config.yaml
encoder_arch: "coatnet"
encoder_parallel_block: false
lr_schedule: "poly"
Rows from block 10 of the audio encoder, named by matrix and row number. Each number is 128 + 32 x the weight over its row's rms, rounded and kept within 0 to 255. All counts start at 0. After the name is the row's rms in percent of the matrix's.
# convs0: expand pointwise conv (encoder.blocks.10.convs.0.weight, 768x192x1x1), inputs 117-155
convs0.75 093 [100 122 115 130 186  13 151 175 122 135 149 148 110 153 188 186 106  92 171  99 180  93 154 213 141 143 116  90 115  82 119 137 101 154 185 173 146 173 126]
convs0.76 106 [104 147  86  96 123 142 169 136 120 144  93  51  84 168 129 154 148 139  97 124 130  86 149 124 126 123 128 193 101  91  94 108 145 110  61 121 136 118  91]
convs0.77 108 [116  92 112 137 136 130 154 105 168 123 192 116 161  87 128  93  59 154 129 130 190 140  79 106 122 132  74 150  65 146  99 172 104 139  86 113 100 183 150]
convs0.78 110 [125 170 166 120 104 173 103  67  96 173  82 124 102  74  86  92 133 194  93  98 110 121  83 130 196 136 137  96 134 123 145 161 192  94  65  93 112 190 141]
convs0.79 103 [115 138 185 141 124 168 145 160 127 131 124 113 203  72 160 152 120 135 101 155  87 159 139 127 154 121 134 121 133 196 133 140 159 143 127  83 115 131 161]
convs0.80 096 [162  86 107 103 117 119 186 111  78  96 139  38 107 118  84  85 125 173 156  99 154 130 141 126 107 136 117 133 131 128 142  91 116 135 123 137  91 180 191]
convs0.81 100 [116 141 141 158  81 135  95  92 153 122 153 108  97 119 205 107  90 154 142 134 127 160  85 152  97 122 162 136 134 143 132 166 139 176 145 134  98 145 113]
convs0.82 100 [136 133 114 132  93 140 111 116  89 120 147  93  97 156 162 134 133 100 121 157 127 136 141  96 115 168 213  93 165 116 133 167 109  96 114  86 105  93 154]
convs0.83 097 [181 138 133 188  63 175 130 204 109 153 201 151 154  72 156 111 137 113 133 118 165 122 142  94  63 104 166 102 144 141 149 135  58 156 109 148 102  73 170]
convs0.84 098 [122 121  61 120  89 153  91 138 144 136  94  91 131 135 129 145 106 178 129  99  94 109 116 169 127 163 150 118 152 175 125 171  98 148 124 149 134 137  64]
convs0.85 106 [164 130 125 165 140 103  97 154 214 165  71 121 117 152 150 159 162 184 111 155 122 117  96 105 112 166 168 133 140  85 137 112  68 153 150 120  74 121 169]
convs0.86 097 [136 140 143 155 176 154 128 146 145 128 147 114 156 161  99 159 186 120 115 125  94 113 139 147 107 126 115 123 189 109 167  44  94 131  88  90 213 139 138]
convs0.87 106 [114 146 119  59 139 158 127 129  77  74 144 140 101 186 116 155 122  70 159 128 119 112 183 189 155 102 158 221  96 100 149 107 146  80  84 117 140 178 181]
convs0.88 103 [117 154  88 152 163 127  91 161 128  79 152 134 132 190 145 117  55 128 100 136 168 104 120 139 141  89 128  78 146 129 126 166  90 168 130 147 144 116  87]
convs0.89 099 [ 51  96 133 133 166 133 145  38  71  58 115 135 123 111 165  80 168 114 149 152  96 130 113 148 185 123 124  78 107 174  85 140 134  52  69 158 135 128 142]
convs0.90 103 [146  90 132 129 186  93 141  87 118 201 154 138 105  99 149  92 168 135  98 167  60  78 105 136 123 109 176  92  88 113 106 151 153 174 138 168 117  90 145]
convs0.91 100 [105 164 100 141 105 124  84 159 124 114 116 155 184 156 185 173  77 161 121 181 123  94 188 130 116  78 126  86 128  82 112 160  75  82  94  87 112 142 126]
convs0.92 098 [105  79  68 162  98 139 100  53 134 150 127 141 198  86 118  68 108 144 139  81 163 147 206 118 102 126 108  64 100 134 174  43 135 104 121 152 134 102  88]
convs0.93 092 [119 120  96  58 166 153 160  82 150 148 103 139  96 104 141 169 159 129 163  74 104 118 115  91 135 118 107 137  84 137 143 108 174 109 155 124 103  96 158]
convs0.94 104 [133  62 127 122 100  99 184  96 168  80 174 105 202 124  57 225  93 112  87 107 176 141 107 124 143 188 119 135 112 133 147 135 158 125 114 121 114 131 154]
convs0.95 095 [ 86 143 104  78 131 133 163  97 147  77  91 165 152  72 163 126 137 180 134 135 173 101 150 137 110 147 113  77  89 108 188 192  98 128 149 134 156  95 128]
convs0.96 096 [128 132 134  95 118  75 128 116 108 166 134 107  98 145 157 155 139 182  83 111 136  71 186 138 185 119  68 180 136  93 170 153 120 176 102  94 123 109 157]
convs0.97 101 [ 94 150 130  64 150 130  96 118 154 190 128 100 112 153 186  87  96 150 162 177 117  90 167 149 123 112 129 100  81 132 114 190 106 121 134 101 114 144 111]
convs0.98 097 [187 162 118 112 121 111 101 104  87 166 119 137 140 105 171 149 131 123  66 105 118 176  96 135 138 130 122  92 177 166 141 198 121 118 166 110 157 125 119]
convs0.99 099 [133 128 150 126 141 142 127 148 119 176 169 119 106 117  98 178 164 115 136  81 128  67 205 133  90  99  78  96 139  79 148 129 128 132 160 101 109  71 181]
convs0.100 094 [182 153 128 101  90 144 177 101 184 108  80 186 143 131 192 121  92  64 159 107 170 182 155 104 108 150  93 145 136 202 139 171 187 158 193 107 122 163 159]
convs0.101 091 [128 144  96 177 169 132 165 155  81 141 102 102 107 142 177 106 104 187 172 135 109  73 105 112  78  98 130 136 181  94 109 126 139 116 127  57 104 106 167]
convs0.102 097 [ 95 115 192 171 142 181  93  96 153 121 108 145 186 132 147  90 143 112 137 171 119 125 162 105 104 150 172 163 147 118 125 147  85 103 161 125 162 129 158]
convs0.103 089 [128 114 142 145  92 121 118 157  69 119 113  95 145 118 135 162  76 102 128 107 110  98  78 121 124 127 131  84  87 206 158 144 155 126 180  80  75 148 130]
convs0.104 103 [127 139  98 123  91  86 146 115 169 118 170 157 153  68 206  93 141  84  75 146  70 133  75 119 108 169 176 113 126 131 132 117 130 101 111 139 189 164 129]
convs0.105 103 [144 127  89 174 132 126 200 103 128 153 214 118 119  76 108 106 118  90 104 160 108 163  67 137  96 184 115 112 103 135 121 122  82 151 142 138 157 104 135]
convs0.106 088 [ 92 129 145  57  85 113  89 147  59 171 155  96 129 117 106  62 134 154 132 141 205 210  76 176 120 138 130 120 127 115 138 131 131 134  54 141 140 130 111]
convs0.107 100 [116 112 217 155  54 108 107 118 106 111 149 122 105 159 117 124 151 159  97  91 171 167 134  98 117 140  71 156 112 159 179 138 145 152 184 119 153  95  57]
convs0.108 104 [117 112 135 111 136 124 137  81 162 177  88 123 130 102 129 101 137 128 145 136 101  84  68 125 183  95  97 129  95 171 150  95 158  83 226 135 130 118 134]
convs0.109 108 [ 97  93 117 179 105 110  96  89 112  56 124 156 185 130 145 128 116  51 130  56 155 149 125 107 123 204 100 121 136 135 173  96 159  80  99 193 148 141 173]
convs0.110 117 [112 147 104 180 121 149 107 140 146 144 133 193 113  98 189  98 119 132  91 114 139 125 151  73 148 114 156 100 155 143 176  84 109 221 121 154 159 175 110]
convs0.111 100 [ 79 147 158 170 100  95 137 148 105 161 136 108 142 111 173 118 175 133  92 148 110 136 106 140 126 125 105 157 150 129 161 212 157 193 133 146 143 173 153]
convs0.112 102 [158  83  76 138 192 111 184  67 120 154  84 124 124 137 124 121  80 143 112  97 154  88 129  58  95  67 128 175 144 102  94 165 111 124 137 130 146 110 100]
convs0.113 094 [102 142  43 107 114 108 108 116 149 107 114  69 151 120 184  81 144  74 125 118  97 124  94  65 119 179 133 150  92 168 145  92 147  93 146 155 109 179 146]
convs0.114 103 [110 164 155  96 141  68  99 146 128 120  73 151  97 172 144  76 144 165 173 123 171 111 115 158 130 140 152 145 182 159  89 169 115  72 141 148 162 139 137]
convs0.115 098 [145 130 119  88 168  63 106  81 133 123  93 122 105 162 112 127  93  92 100 119 125 167 151 135 106 103 127 128 132 138  84 131 118 179 145  93 112 137 140]
convs0.116 092 [ 63 128  96  67 106  85 187 123 122 107  93 119 166  85 113 106 132  82 125 127 124 165  74 200 126 168  90 193 150  87 134  91  84 154 158 170 140 133 199]
convs0.117 101 [ 70 115 140 160 145 144 131 159 116 116 100  71  93  81 114 124 115  96 135 106 146 154 132  96 120 141 158 137  95  98 132 146 129 168 170 145 124 126 153]
convs0.118 099 [169 187 163 180 161 169 200 108 102 106 129 157 160 163 118 128 127 110 122 115  77 134  82 136 125 138 102 115 138 125 148 139 164 106 135 136 100 108 139]
convs0.119 094 [147  88 113 113 125 115 138 114  71 140 135 155 158 163  96  64 128 152  75 141  91  59 158 126 205 119 181 121 193 183 113  91 139  96 189 150 139 184 104]
convs0.120 107 [130 127  93 102 120  90 153  88 140 107 152 102 118 165 140  77  69 166  72  89 165 115 121 111  95 139 141 146 137 137 169 130  85 204 163 193  98 155  75]
convs0.121 102 [163 139 165  88 112 220 197 140 110 210 139 146 154  79 140 134  63  85  85 104 188 152  83 122 189 121 137 113 101 157 144  68 178 103 105 140 180 139 147]
convs0.122 088 [109 155  70 109 137 149 107  71  70 123  72 119 146 147 154 131 201 108 134 102 112 123 137 132 117  42 190 186 116 112  64 139 148 127 123 131 135 176 159]
convs0.123 094 [160 172 232 126  65 138 138 151 119 133 127 109 139 120  83 188 154 152 169 109  65 175  89 203 156 118 136  92 114 131 132 157  88  69 141 134 113  94 154]
convs0.124 095 [ 89 131 146 153 160 122  45 169 144 123  90 137 177  90 121 138  71 193 114 111 189 182 129  97  91 111 109 191 174 105 102 149 133 140  97 123 148 111 128]
convs0.125 100 [104  96 121 146 109 125 142 111 114 123 137 117  96 148 171 154 133 131 132 127 193 166  93 131  80  96  96 145 107 120 156  53 145 175 164 134 109  44 128]
convs0.126 097 [ 97  92 112 136 109 103  70 138 118 117 125 136 100 121 179 148 132 141 144 134 111 200 140 143 127  77 142 130 106 112 145  77 105 141 151  31 151 108  83]
convs0.127 091 [152 145 145 139 158 153 146 141  91 145 176  85 106 159 160 123 143 131  92 151  94 135 117 147 141 169 130 161 138 166 225 150 110 163 180  91 110 157 144]
convs0.128 102 [ 78 108 143  90  38  96 114  87 125 131 145 160 139 160 129 161  87 130  92 121  89 146 126 138 161 139 129 198 139 121 134 144 124 111 137 145 126 175 115]
convs0.129 094 [139  75 120 128  80 200 125 157  51 102 152 182 139 114 126 117 109 123 161 157 136  97 135 148 143 145 171 152 150 145 107 128 138 123 144  77 100 197 122]
convs0.130 096 [154 162  95 127 138 120 129 135  97 105 141  64  81 147 101 135  77 153  67 123 139 164 106  76 188 141 143 157 108 116 151 171  96 217 127  72 144  49  98]
convs0.131 094 [ 76 176  48 109 111 123 164 147 123 133 192 172 138 135 119 139 117  88 101 109 125 127 108  84  94 123 126 154 161 131 124 185 113  94 144 124 201 127 107]
convs0.132 093 [112 161 113 147 143  62 163 134 164 124 110 147 206 103 157  76 114 153 143 147 101 111  50 165 168 146  91 114 114 144  88 204 146  91  76  86  53  98 137]
convs0.133 104 [ 94 102 136 113  90 137 137 125 179 163 198 151 195 161 142 148 155 113 162  84 136 144 143 143 136  73 101 152 133 172 112 168  95 111 135 133 115 134 166]
convs0.134 094 [126 188  63 124 126 150 132 136 140 116  84 136 159 107 146 159  77  79 115 165  91 135 123 106 160 113 133 140 148 129 106 133 148 110 124 102 120 169  94]
convs0.135 096 [101 131 161 156  72 151 161 141 165 106 159  97 151  73 127 119 132 149 128 143 135 134  99  78 101 107 114 118 122 121 142 133 200 143 126 126 130 119 171]
convs0.136 102 [162 166 171 183 113 118 157 173 143 153 155 139  51 100 124  94  96 165 136 142 147 124 147 145 117 130 117 112 147 101 149 110 100 145 134 144 104 129 150]
convs0.137 109 [196 118  89 144  92 170 145 109 133 149 149 192  98 113 149  96 146 116  61 133 166 106 167 142 126 113 127 211 145 150 122 130 173 113 105 170  73 155 101]
convs0.138 095 [101 111 117 179 124 146 143 118  88 145 113 115  93 148 164 135 115 129  83 111  81 124 159 104 157 124 111 143 129 118 128 159  84 132 104 146 135 158 120]
convs0.139 090 [132 137 149 126 156 111  78 101 140  92 114 138 151 123 147 181 137  53 105 142 142 116 101 103 120 113 112  75 117 165 135 168 167 137 150 159 187 113 135]
convs0.140 105 [176 101 151 150  96 124 135  72 181 148  88 223 100  85 131 149  65 137 138 144 112  57 142 131 113  66 106 172 113  79 164 144 149 150 109 148 125  58 104]
convs0.141 102 [ 97 141 118  89 112 130 131 130  99 167 103 131 108  89  79 135 120 132 182 157 168 101  86  65 156 120  76 131 140 138 151 125 107 160 126 142 116 141  69]
convs0.142 106 [ 85 131 120 105 138  80 118 104 154 129 120  97 132  97  99 117  82 109 157 139  94  85 155 110 131 151 116 117 111  79 169 137  92 113 100 145 143  85 133]
convs0.143 103 [101 142 104 164 142 156 120  81  80 102  97 183 150 167 148  87 104 118 111 131 162 137 156 124 123 106 110 137  98  96 149 118  51 180  95 124 101 192 101]
convs0.144 096 [136  93 113 167 131 109 104 140 104 113 150 156  75 194 152 103 129 122  79 129 122 134 207 108  74 162  61  85 122  73 158 133 144 133 138 185 123 163 105]
convs0.145 104 [ 73 142 123 135 184 102  83 133 120  92 111 154  95 117 105 121 156 118 155 176  82 148 128 127 192 166 235 130 104 100  89 179 130 113 147 129 146 179 190]
convs0.146 100 [ 99 113 201 176 169 151 133 150 156 125 133  71 113 131  64  83 161 171 106  99  94 159  98 141 131 127  67 125 147 136 126 136 125 125 123  70 171 135 151]
convs0.147 099 [101 156  75  75 142 149  89 135 158  87 121  96 136 106 137 133 129 109 143 158 159  29 144 127 181  60 114 121 153 128  90  75 195 134  98 180 125 108 158]
convs0.148 107 [134 125  97 168 110 178 163  91 156 160  95 210 167  79 168  84 110 148 143 188 171 114 138 153 119  92  84 132 117  92  76 114 101 127 127 113 150 131 105]
convs0.149 094 [162 113  69 121 103 118 104 151  71  80 128 166 149 163 127 123 100  71 118 104 121 157 115 210 108 153 173  69 164 139 179  83  99  79 126  59 143 136 100]
convs0.150 100 [121 109 117 177 137  70 140 117 151 140 142 133 141 132 139 111 167 135 152 168 162 151 137 163 190 148 153 131 133  96 127 105 124 109 171 125  65 139 205]
convs0.151 104 [124 179 130 132  95  87 127 174 169 106 136 134 143 221 153 149 159  45 164 157 162 100 172 106 167  96 109  82  74  90 132 107 116 117 144  76 133 142 162]
convs0.152 102 [150  89  49  89 127 147 122 128 133 117 165 107 170 153 147 108 124 132 150 140 132 130 158 127 140 171  95 110 119 151 173 158 162  28 151 192  87 120 111]
convs0.153 111 [122 100 147 163 210  93 171 195 110 138 138 155 111 119  90  91  98 123 133 156 134 124 116  93 144 128 129 162 136 176 157 110 141 119 157 123  90 166 109]