Weights of a small contrastive audio-text model.
Model: encoder widths [96, 192, 384], text encoder width 128, text encoder norm layernorm.
Training: soap at rate 0.0014, 6100 steps, batches of 128.
Data: trained on synthesized solo parts of chorales (CocoChorales), 20.0 epochs.
Rows from block 8 of the audio encoder, named by matrix and row number. Each number is 128 + 32 x the weight over its row's rms, rounded and kept within 0 to 255. All counts start at 0. Numbers have three digits each. After the name is the row's rms in percent of the matrix's.
# convs2: project pointwise conv (encoder.blocks.8.convs.2.weight, 192x768x1x1), inputs 616-767
convs2.31 101:049122145197156144098133086151083176156130142030123123104134150093047121147131149140158127150172151054056147125195157112120077128108162174116056104123140176136149117171139109150105081090145169102120156130117074135144095154119124123118116162121158122121098115155177120142093160101122152163115106102130103151142124173118097102099096124104170114103160114149137142122088134138126196126116145092116037120151153177112053138192090078114142054090119153173171048159
convs2.32 100:109094113083104082100094189139135117136148140140115056131159172115116123123101147068134130098119129106080103151120101128117133173145062107110121167095112168122116116172227098176088124081153181084132106113093098060121108171099095118143121164099056147117138090127110107125093072102088155129135126145154169144159099112156076086136181183127164148131121110160113174119072131150180108107157103086145132156143096128128099139177134090151188153112148129158179168176
convs2.33 100:174110084107144088154148173136110125151199140152080116153145140119145109084152127072106107168105125102066154138166122120065170122107156154143101127165114075140107125154101049166123204101112099103140150133162110158135113113145071123083111121082113166096127195117132105129129116116174144179114109155162130110131073127111146134108129124100142122141180148135119099149113116106109110052182176143123137151156127128134107115132187104132118098128110134129135093098
convs2.34 098:104074101126143117097178144127162200132165125156118180174147203117169137134104120102136096052203102147121122105157131144076120152149124091098157114136100125172171168155128162151089137100113064144128113124109098090109117202190112089149130115117099093133107163106094101074116109122168103117109135048131117152139166088175120068130172114113178140111124109102151110150098099133109114084057180143178082131131077109095062166205100127225129148120119108181102122157
convs2.35 100:106210163086089119134094171144099063074165098059093105131153133076136158137119096078100120092123111126131093205080104114161130183157120175110132138109123107070129148061108081162073100147147051128151078165139074182096074054162052080119207083109094102072170124122145118083121096123106104163105124128162096150092123096117168194157134096102150104177092122140111058096144110140139127105102084121151104161121147125106132104156126193133158080159149154123132127128
convs2.36 103:147148151179129132099107155162119183165068149161155143114166136123064149181144141161168060142102152104205191183123106142152092128133103135163122144144150098125154172146136123149126140181100116132154183107180131115121096143215079078154136127133143116138096179106129129196144190120129175149196079068125132070187089051122088128141130098130150096106100162154138113095167192161106142138118198185169079137093110092131119089157088122102164157129117118142118126139
convs2.37 099:114147129168159127153142080132187118073178116084101083072142161116122154137125154133136121125127118125099111149129153148143108123101078086179160059168122226075141081129130116143126076116140138176154113122123093121112102139122134077091128138100106119134149122129149149133099065164105101170125145177104109106114126076163119152093179134126070137136054138131141118153100166189103129117184146115160130118129049205093137123121155137135130146116138149105136122106
convs2.38 102:107074107167074163062120132157137077154123097160127163184101131123136169086119137172147137119129154108088166198122086079166166102123166136179124120170128170112132156137115096184127145122103051169123108097196103107178170150103150132098100066170082105088118062134071167096139102081143151194126103125096095118127119128136117164037117082092077078123119176116095143128118133099166105094128174115114098142083180114148092171191099145094088166110133086113091109122
convs2.39 101:147150159128130140102159118094143079139089077112063152133090100067090112159137121140168142125093125147159139048192138108062097098132161132132148032122085167159113138120107105114093023108176123126151119140157145094120098123136132125131118141158108206125149053152164094171157113145143087118080130150113172143139135154118131051149109143126129170086119106118109143125147117161194114128151065148082218021131113128123128119118096171071169162097167082097152131105
convs2.40 096:150108122075142106112101159130108111140038178155075119113113098151129105115152128171144199135119100090157098123158128159150104140130105128113064132108152177152084098114113141130116142086120156158148154134192129113067165096129088105086124107152102137188130167099114148153197167154105125174109182077133147140120118159118109131138143149157158122107136125078086135143179092101152103149082149119072167118073096118124141104109143158152143120189120150176117125112
convs2.41 102:090112187093148124138103113163091135130179087141146077137126120106126083081156063135114175136170131147075157147167234144090073124103125120115199108166089131079160117107149105136127113077120138122143108133118142080135145168136135155150097094158070117127131169065094179118113136133167123092168115150186165159162171092027125141134159075137103163156155141137147144167100201137111099087152084142108065180139167087100098144110147125079159180171093102158116134134
convs2.42 099:117113144165129105135187153129148135100175085148135145122126134093143092182056132100133140127070153097119117163023127095074180169172140137146136113163081108097108149087142107122132180136044166099116136120093131064096133137107072135144118114094156068080089153108077141133140139155147174122237137179109117110108127217095118144143169083169095155126115092100116176093113121136133126085140123172096203098046157061075162104142154116113140081125151109168169175060
convs2.43 101:094102136129100204099163123149141144136135130157134153141102047117186098129122099081145159126150122081076147167104153120158122146148064129164117117107135151114151160133157156157110136094113137082108143144173150131133164102095079134130125092134088097121131073086097127116124065128148131126135105113119161160056096173148138175142060118077114154101141033144094065141147166118155150125119162150095129080180097141188072123139114157155173134101118169181137157115
convs2.44 102:150162099145070211124192203082133169128117138146168139144150147127160081213104146072108091098166074136103199189159137083087128132133118070141094135131131095125115128127159168154153119163038144112145101099129148107124064115146129141121086122051151126091117080128152087163126139099120115075105150140139152130128089173202113104116073126121151077164119115167142089149156156123127163112134146165120100059113110114093121168066163164148123185139113111125090122091
convs2.45 104:115131202202132152123141099155125151129164160104155108128165114139177190102160131068138158101122199104098146145140155135171070094100075157144110133144168110121116126155104144090102148118098095126124133167163115045154044073072146154116105115121123104130058135088086116104126097080131186160065096096098142116094066114071112092115141176065102149099134137148129127159125135137119126114137072107103154157136161121142106121124181111127122162094116114123127151149
convs2.46 099:138135124118083144110055114100130074141122106115131115141107144133170156089125141071180106115136091086107177050159098121080152111160088091116191185046143085104143096114129092121170083076129097117077120111137108181114086135149103127123144173119144160147161090208077111118145071133143046079106166044181156135169120115093174133090121137142165144121145116088076128145109075114152120134133115197139100136163148114140124084073086148100079128141092149049118141117
convs2.47 096:138115138099164106067098106093170108101175147155117148072169138138161118143186136074110088088136115096137097149187180127185139167145131173111150115192136079128134140108132127133168159168142110138143154129178155173154102057105117135158094187123096110091157111183128136124130099110117099117118065062166054161189132175135123124097158194048178149123133139108162101170138089088119179146075159141126123157127079094079125140131147157090134126112156131104137125074
convs2.48 097:123164093109093135105162055129118129106155166126103160171160148117139139075110111129083095146141132122135106047082121106154079142125105146127085085133116103117176131137155085124155110150105123119157218164114161108142117121101143134073183122083119095113150074110119151150122153134078171151108145129166092097127116104142082137153155176117093134136103132065097135138130167148083176118084094155127053162080123126173133150138144138170087117179128094151065101136
convs2.49 097:119110137140147134164164128135101109197181135115146096145132124125102125103133059122084080107111101168175164158110184171136119149188074152152119133102106172116142109111146125084099129137157126136163113122080100144129107150118075116132128117179091113162143090161199159087115108111108161166116111140146098105133100105134116130153080116098054113102191101142134094136111099142162160136152177085169108049106180086130130145159107114153150180152049115106230107121
convs2.50 100:102132106130147172140147100136177079100145142156098163105107094073081140108140164133146092199156117130046146160133135096131168147142124116114174143148145097099171102079130136100139121115156147174097137104157124127105211175119073116154163137092149122119117124133144144091111115162185111159109100141137141064159150108052131174238157108147120141127159145130151160097114105158131146121112172106106179062143147114133119098198085102167099088108154154104141101122
convs2.51 098:109159089121109100112140137140122143129100174184171151116123079089181086199117115131142160102136109126118164143145103177041131088071053106144148170133178138123152105120138124142183084164138107156128124206106100057143132116163076097192094125142134104160130087102102151108107147078104064162126139049171161101113059103127099137147094132101125140125102202116117135157148153155120129163117118144149116164143155091148079106160086120139108129146083106125114066080
convs2.52 101:160197118073167085155150135155127140125123111133153124120129118087138126133174118103113160098104121105122163130139187064120121135161126171097114109095152134096128134100099123137098141147119117120136146121121145093099132116165173124094150129186107051126091172096107110123138101140138100117108125209177091137107146132152151173157190109147172124115089124185110104097113126156140090076127100103102104137157159108089116138087193150116095079117138131178168168085
convs2.53 102:093132104130166161190137142095151120168137121165117149148131109139214136026139129106098159131114107162128177118158145123155104140097142148112128132122115140114155106149122073152109103151089109142156144080141157105123063140125161158134159082180193109166131139114202151071151162140121124160087067124146088115080164144118136143143131101116074064098125085097142188157070078111084193116115121127059125056159162109132153173084127113156147121143190105149087157123
convs2.54 103:097143074082114120142107119117096135117127170093173094120178135094095122060170138171157162151137091170088113141082089166088137075151155111131039128109093087135177129105135098097087100111158135135123109105128123217159089098150137106138120123089096128158198172110139126125159161072139180136198159154162194143114157129089134153117130084131130138125157130143147084101110172160178175100132135202144079130153169142091142108082055111138127086157152079098175100129
convs2.55 096:110149104074093121155134164115143167175140136081114088174126148069140124127203136082139135155161147139092060078114146106125125091176104155151135058109114073067131111154141150138098066100125147148117162168157088092106092147165082113176099112193137183141115158093050154120092127082127140201115192121161157111150094156087140143174132133109140119038115162109116137118114156080080130124130118123122145143128131094149086154141124126130112130085137128089162171119
convs2.56 103:166089142095119157116103137127153177116116096053077156147131065136139087108164126159086118171113127090156118167147080122075125155114117149078132237153186145077133115147149135125145112065171145139161158133111167141092139083150102165119081134149063122181112099113157080140111144128083125145147188134141113154168126124091160115199171128183129087126143140116162036121108191126149053156096158141168122166116142170179083129204104150134141074100127113081086163173
convs2.57 099:163155074097175057154084090126122143105102126123132133138150162124135106150108104205087114171122114173126181158106132064191154113135176106107115088134107106096052146133142137142111147132107116052094130140131118137082139167086132122098155111111086071165119154160169107075192146157174142169182112143167104140159114126151154192142163145145095122116028151110127147131119150094140124165147156082098091171131161131141138164108099103119084195129154163126104110046
convs2.58 105:064156111139156099124090146148083174083103108178106074155155101146118087138108127136089144132140157113074194128100156158109149242105160148124170068125071119157109161145099086049187090120109107134045146143180098153115099136122125153092141143153126092183073172157151120128119136155142091123169182024146158120168142072167158199091132166102180102104170164092140081132163145163137128139112117088121140122125113045143145135142131166137057156183107115125114136109
convs2.59 099:080131126195102143131201152152101134072080132116126130095113133186157137072126154176137142101189144148103148132148121144131076123145145077152179115085096120121140143128091241170071141113189094110145127108100129147111092101114117133125137115193092101066139116092137157104146180174131124158130178184133104108162171185083132101096130149101080071170103148127159138163124136099166119143138148119128130115111165216111112171151165103177145103131143060124117032107
convs2.60 105:145176146150172092127126096148107122118137056120095167124124032117103107165186111115127112110137130170107028172145119172177146146023149085070055129093142149119146097137155106154126129120110131074181094119093081105148154122155068127075113056153147114080127120100120086106147072148133203160141145067084057169106112104137128166076127091160115108157085127089176104142069154082095122124168150117107137145119115142128095177126210099159178134111136146147105145107
convs2.61 103:185109067145098155119163056150072126170177139129163141142146165169121096112169122137121100081119137098135117123170149161154159109139111074115162135100160120103101182163112141131161124104111115132136172128111193097156119142170137072131143134133118114154135155080071120196149094139070122126144142161090166121075153105122142140091059128157071109100121164159097075165130130121105083132145165112102066159126134133115099125105087105150125142187103168117082112106
convs2.62 099:152109126143152136108115128133083146116112171075132171169086180154154098154143158116105067111064106117126147106138131089100133111136088149086144169109146131183096070114146105107137134062114117089115132188143109150088142099120124194087081202141125121139104127138130137109105148171109118123177149083083140086100106119148085083150116128128131107140149047077063144152120119159115094191127066115128113078155101139168170165118185142144035125125149069136095114122
convs2.63 102:125126148137129108127143151219142147135151098131163109153134139128153197134162125097101085147086139083103099072125170060147182126140090130130141097127110105114117089165151141167134144084168123156083104165179137122151151090098076097183181113104130142146137047118146138107168107139157109100136140098116121072162139071152106118097110103180150116132055159166128124115153152124109147179080105154181142124106090144115117196156183134129159131193131137104099182123
convs2.64 102:162137117084099135167113052131113091087061110096082185109095114097126152106120094136098140107135118179146124062071125120183118057089150100093135065125215084153128125165094095124065151119183113193154197119119145167133111131102132161150102144136097104119094160166121126085116138134074099104118102117069114152105183150121084130238131077172103166123127145124136168106069184190172057133181163118137087142133180120212148150168194118157123158186139158116153154098
convs2.65 100:121103150127161128106116196107138103164135102065115182142126105098125097162111136154139088083106095127154108112132172141112115212107102174135087146178144163146108188168127112079099080145107081084153119106158176233167153092135107117140155135103130100150192082153083081098161083141130091118124129105178179168070124091115102061121118115115119084103162161189102086171140156103193124091127106121100056054100126143085065086078096130100203140140128132186156123152
convs2.66 099:110168127136107115094141133165134156111078074182106164108150132060131115121123156085111174136105144169125155146106175104076118140177101094165113148153094120122148148144147122123140118159121146161087099099151083136096136142124153105124116111138135141118128119142110126140184153100193109177194118129151129152117137134092156113101095086134161129110105147119141175054162064142128157135195130179139135158104180106122099116165117068094141124142106087139095080134
convs2.67 099:203073129104103176196100142085170180185120087120137102092117159139041158116180103107139118160109090142145105156093178122189058068139138118165144069019042123143050150139119155130168178181107125101096187114094118191118158143101141099091141163193116101141161155116164144134123167116107103150144165108158153185119078125097109108092184141117116133081075154129122150090086127143126099121128115122155172166143136156137130102128179130178116160135132076159087154119
convs2.68 094:062128076175101119192179054087113109118115073135148122100133065173106191123102079142147194130083189144164117076159122180108140109128096092088159157183158160122101070129174070145143133119137136134124072145114065075154160128116086076117104173086154188187125175130151190125128141086139123116117153122119133167137179085135143122126129127164193126092173084149114115128149132043186129117134167138138137162112171126149118114139090135083132167160134159182111119089
convs2.69 104:167096126118136159136107190126160141098124130117144150156104108118086107105136116129074152122135125147137074152106111117091178098152137091149130112158072063060092112172129084159117100114119185156157152139090147097134086138113134145149074133147076104181122056166130162111086128117097171120118061155103124161174116118088076185173108107118147182088126030108046082128155139105105145115147162123171145094188207069146129133138115101165110078107145148107133118092
convs2.70 101:136140113156102134157123122087136168115130136094104131131124058154053149121145143160093143111130113101114135165160151165099136087123048126094170127102143133151142141125124159137155131111089165128162072114118178127137105130138122125069103089143022141167097111171123130116134125104081128132162111095134034149183144134111121152119051177120130136172085116133155167120111122169144135096130127129156109138141121107100138101098106176133168159070082146103122155129
convs2.71 104:100053120186116115148092133112117128160098132137151161116145170106137147170194109117152118108127104123154113105092160167093110138132121141123135148150125158193092084097105157125125153133124077128148107094094118064175211162073109129019125080088140122126099101130167100157070123127093130139166117149123080136161136163117176154147086114162154102072132144121069144111127168128069109154151096101119130170088149096151152116125144127159115167156121144147138181101
convs2.72 103:121129113124141040114084137167139124135105136088130128145142118186158057170088120131203151080150143133130089171148154123113113140133145189104152183091169195140123131117087111158147128166122147085093193145172089124145128114159153131146107146140106116193134124166128104168142148195127095154149094209171081144139104068164095105093172083121168168191105074145114105068147095170127116155131142142176105109106114122133138124120099099116120100066155117147119115097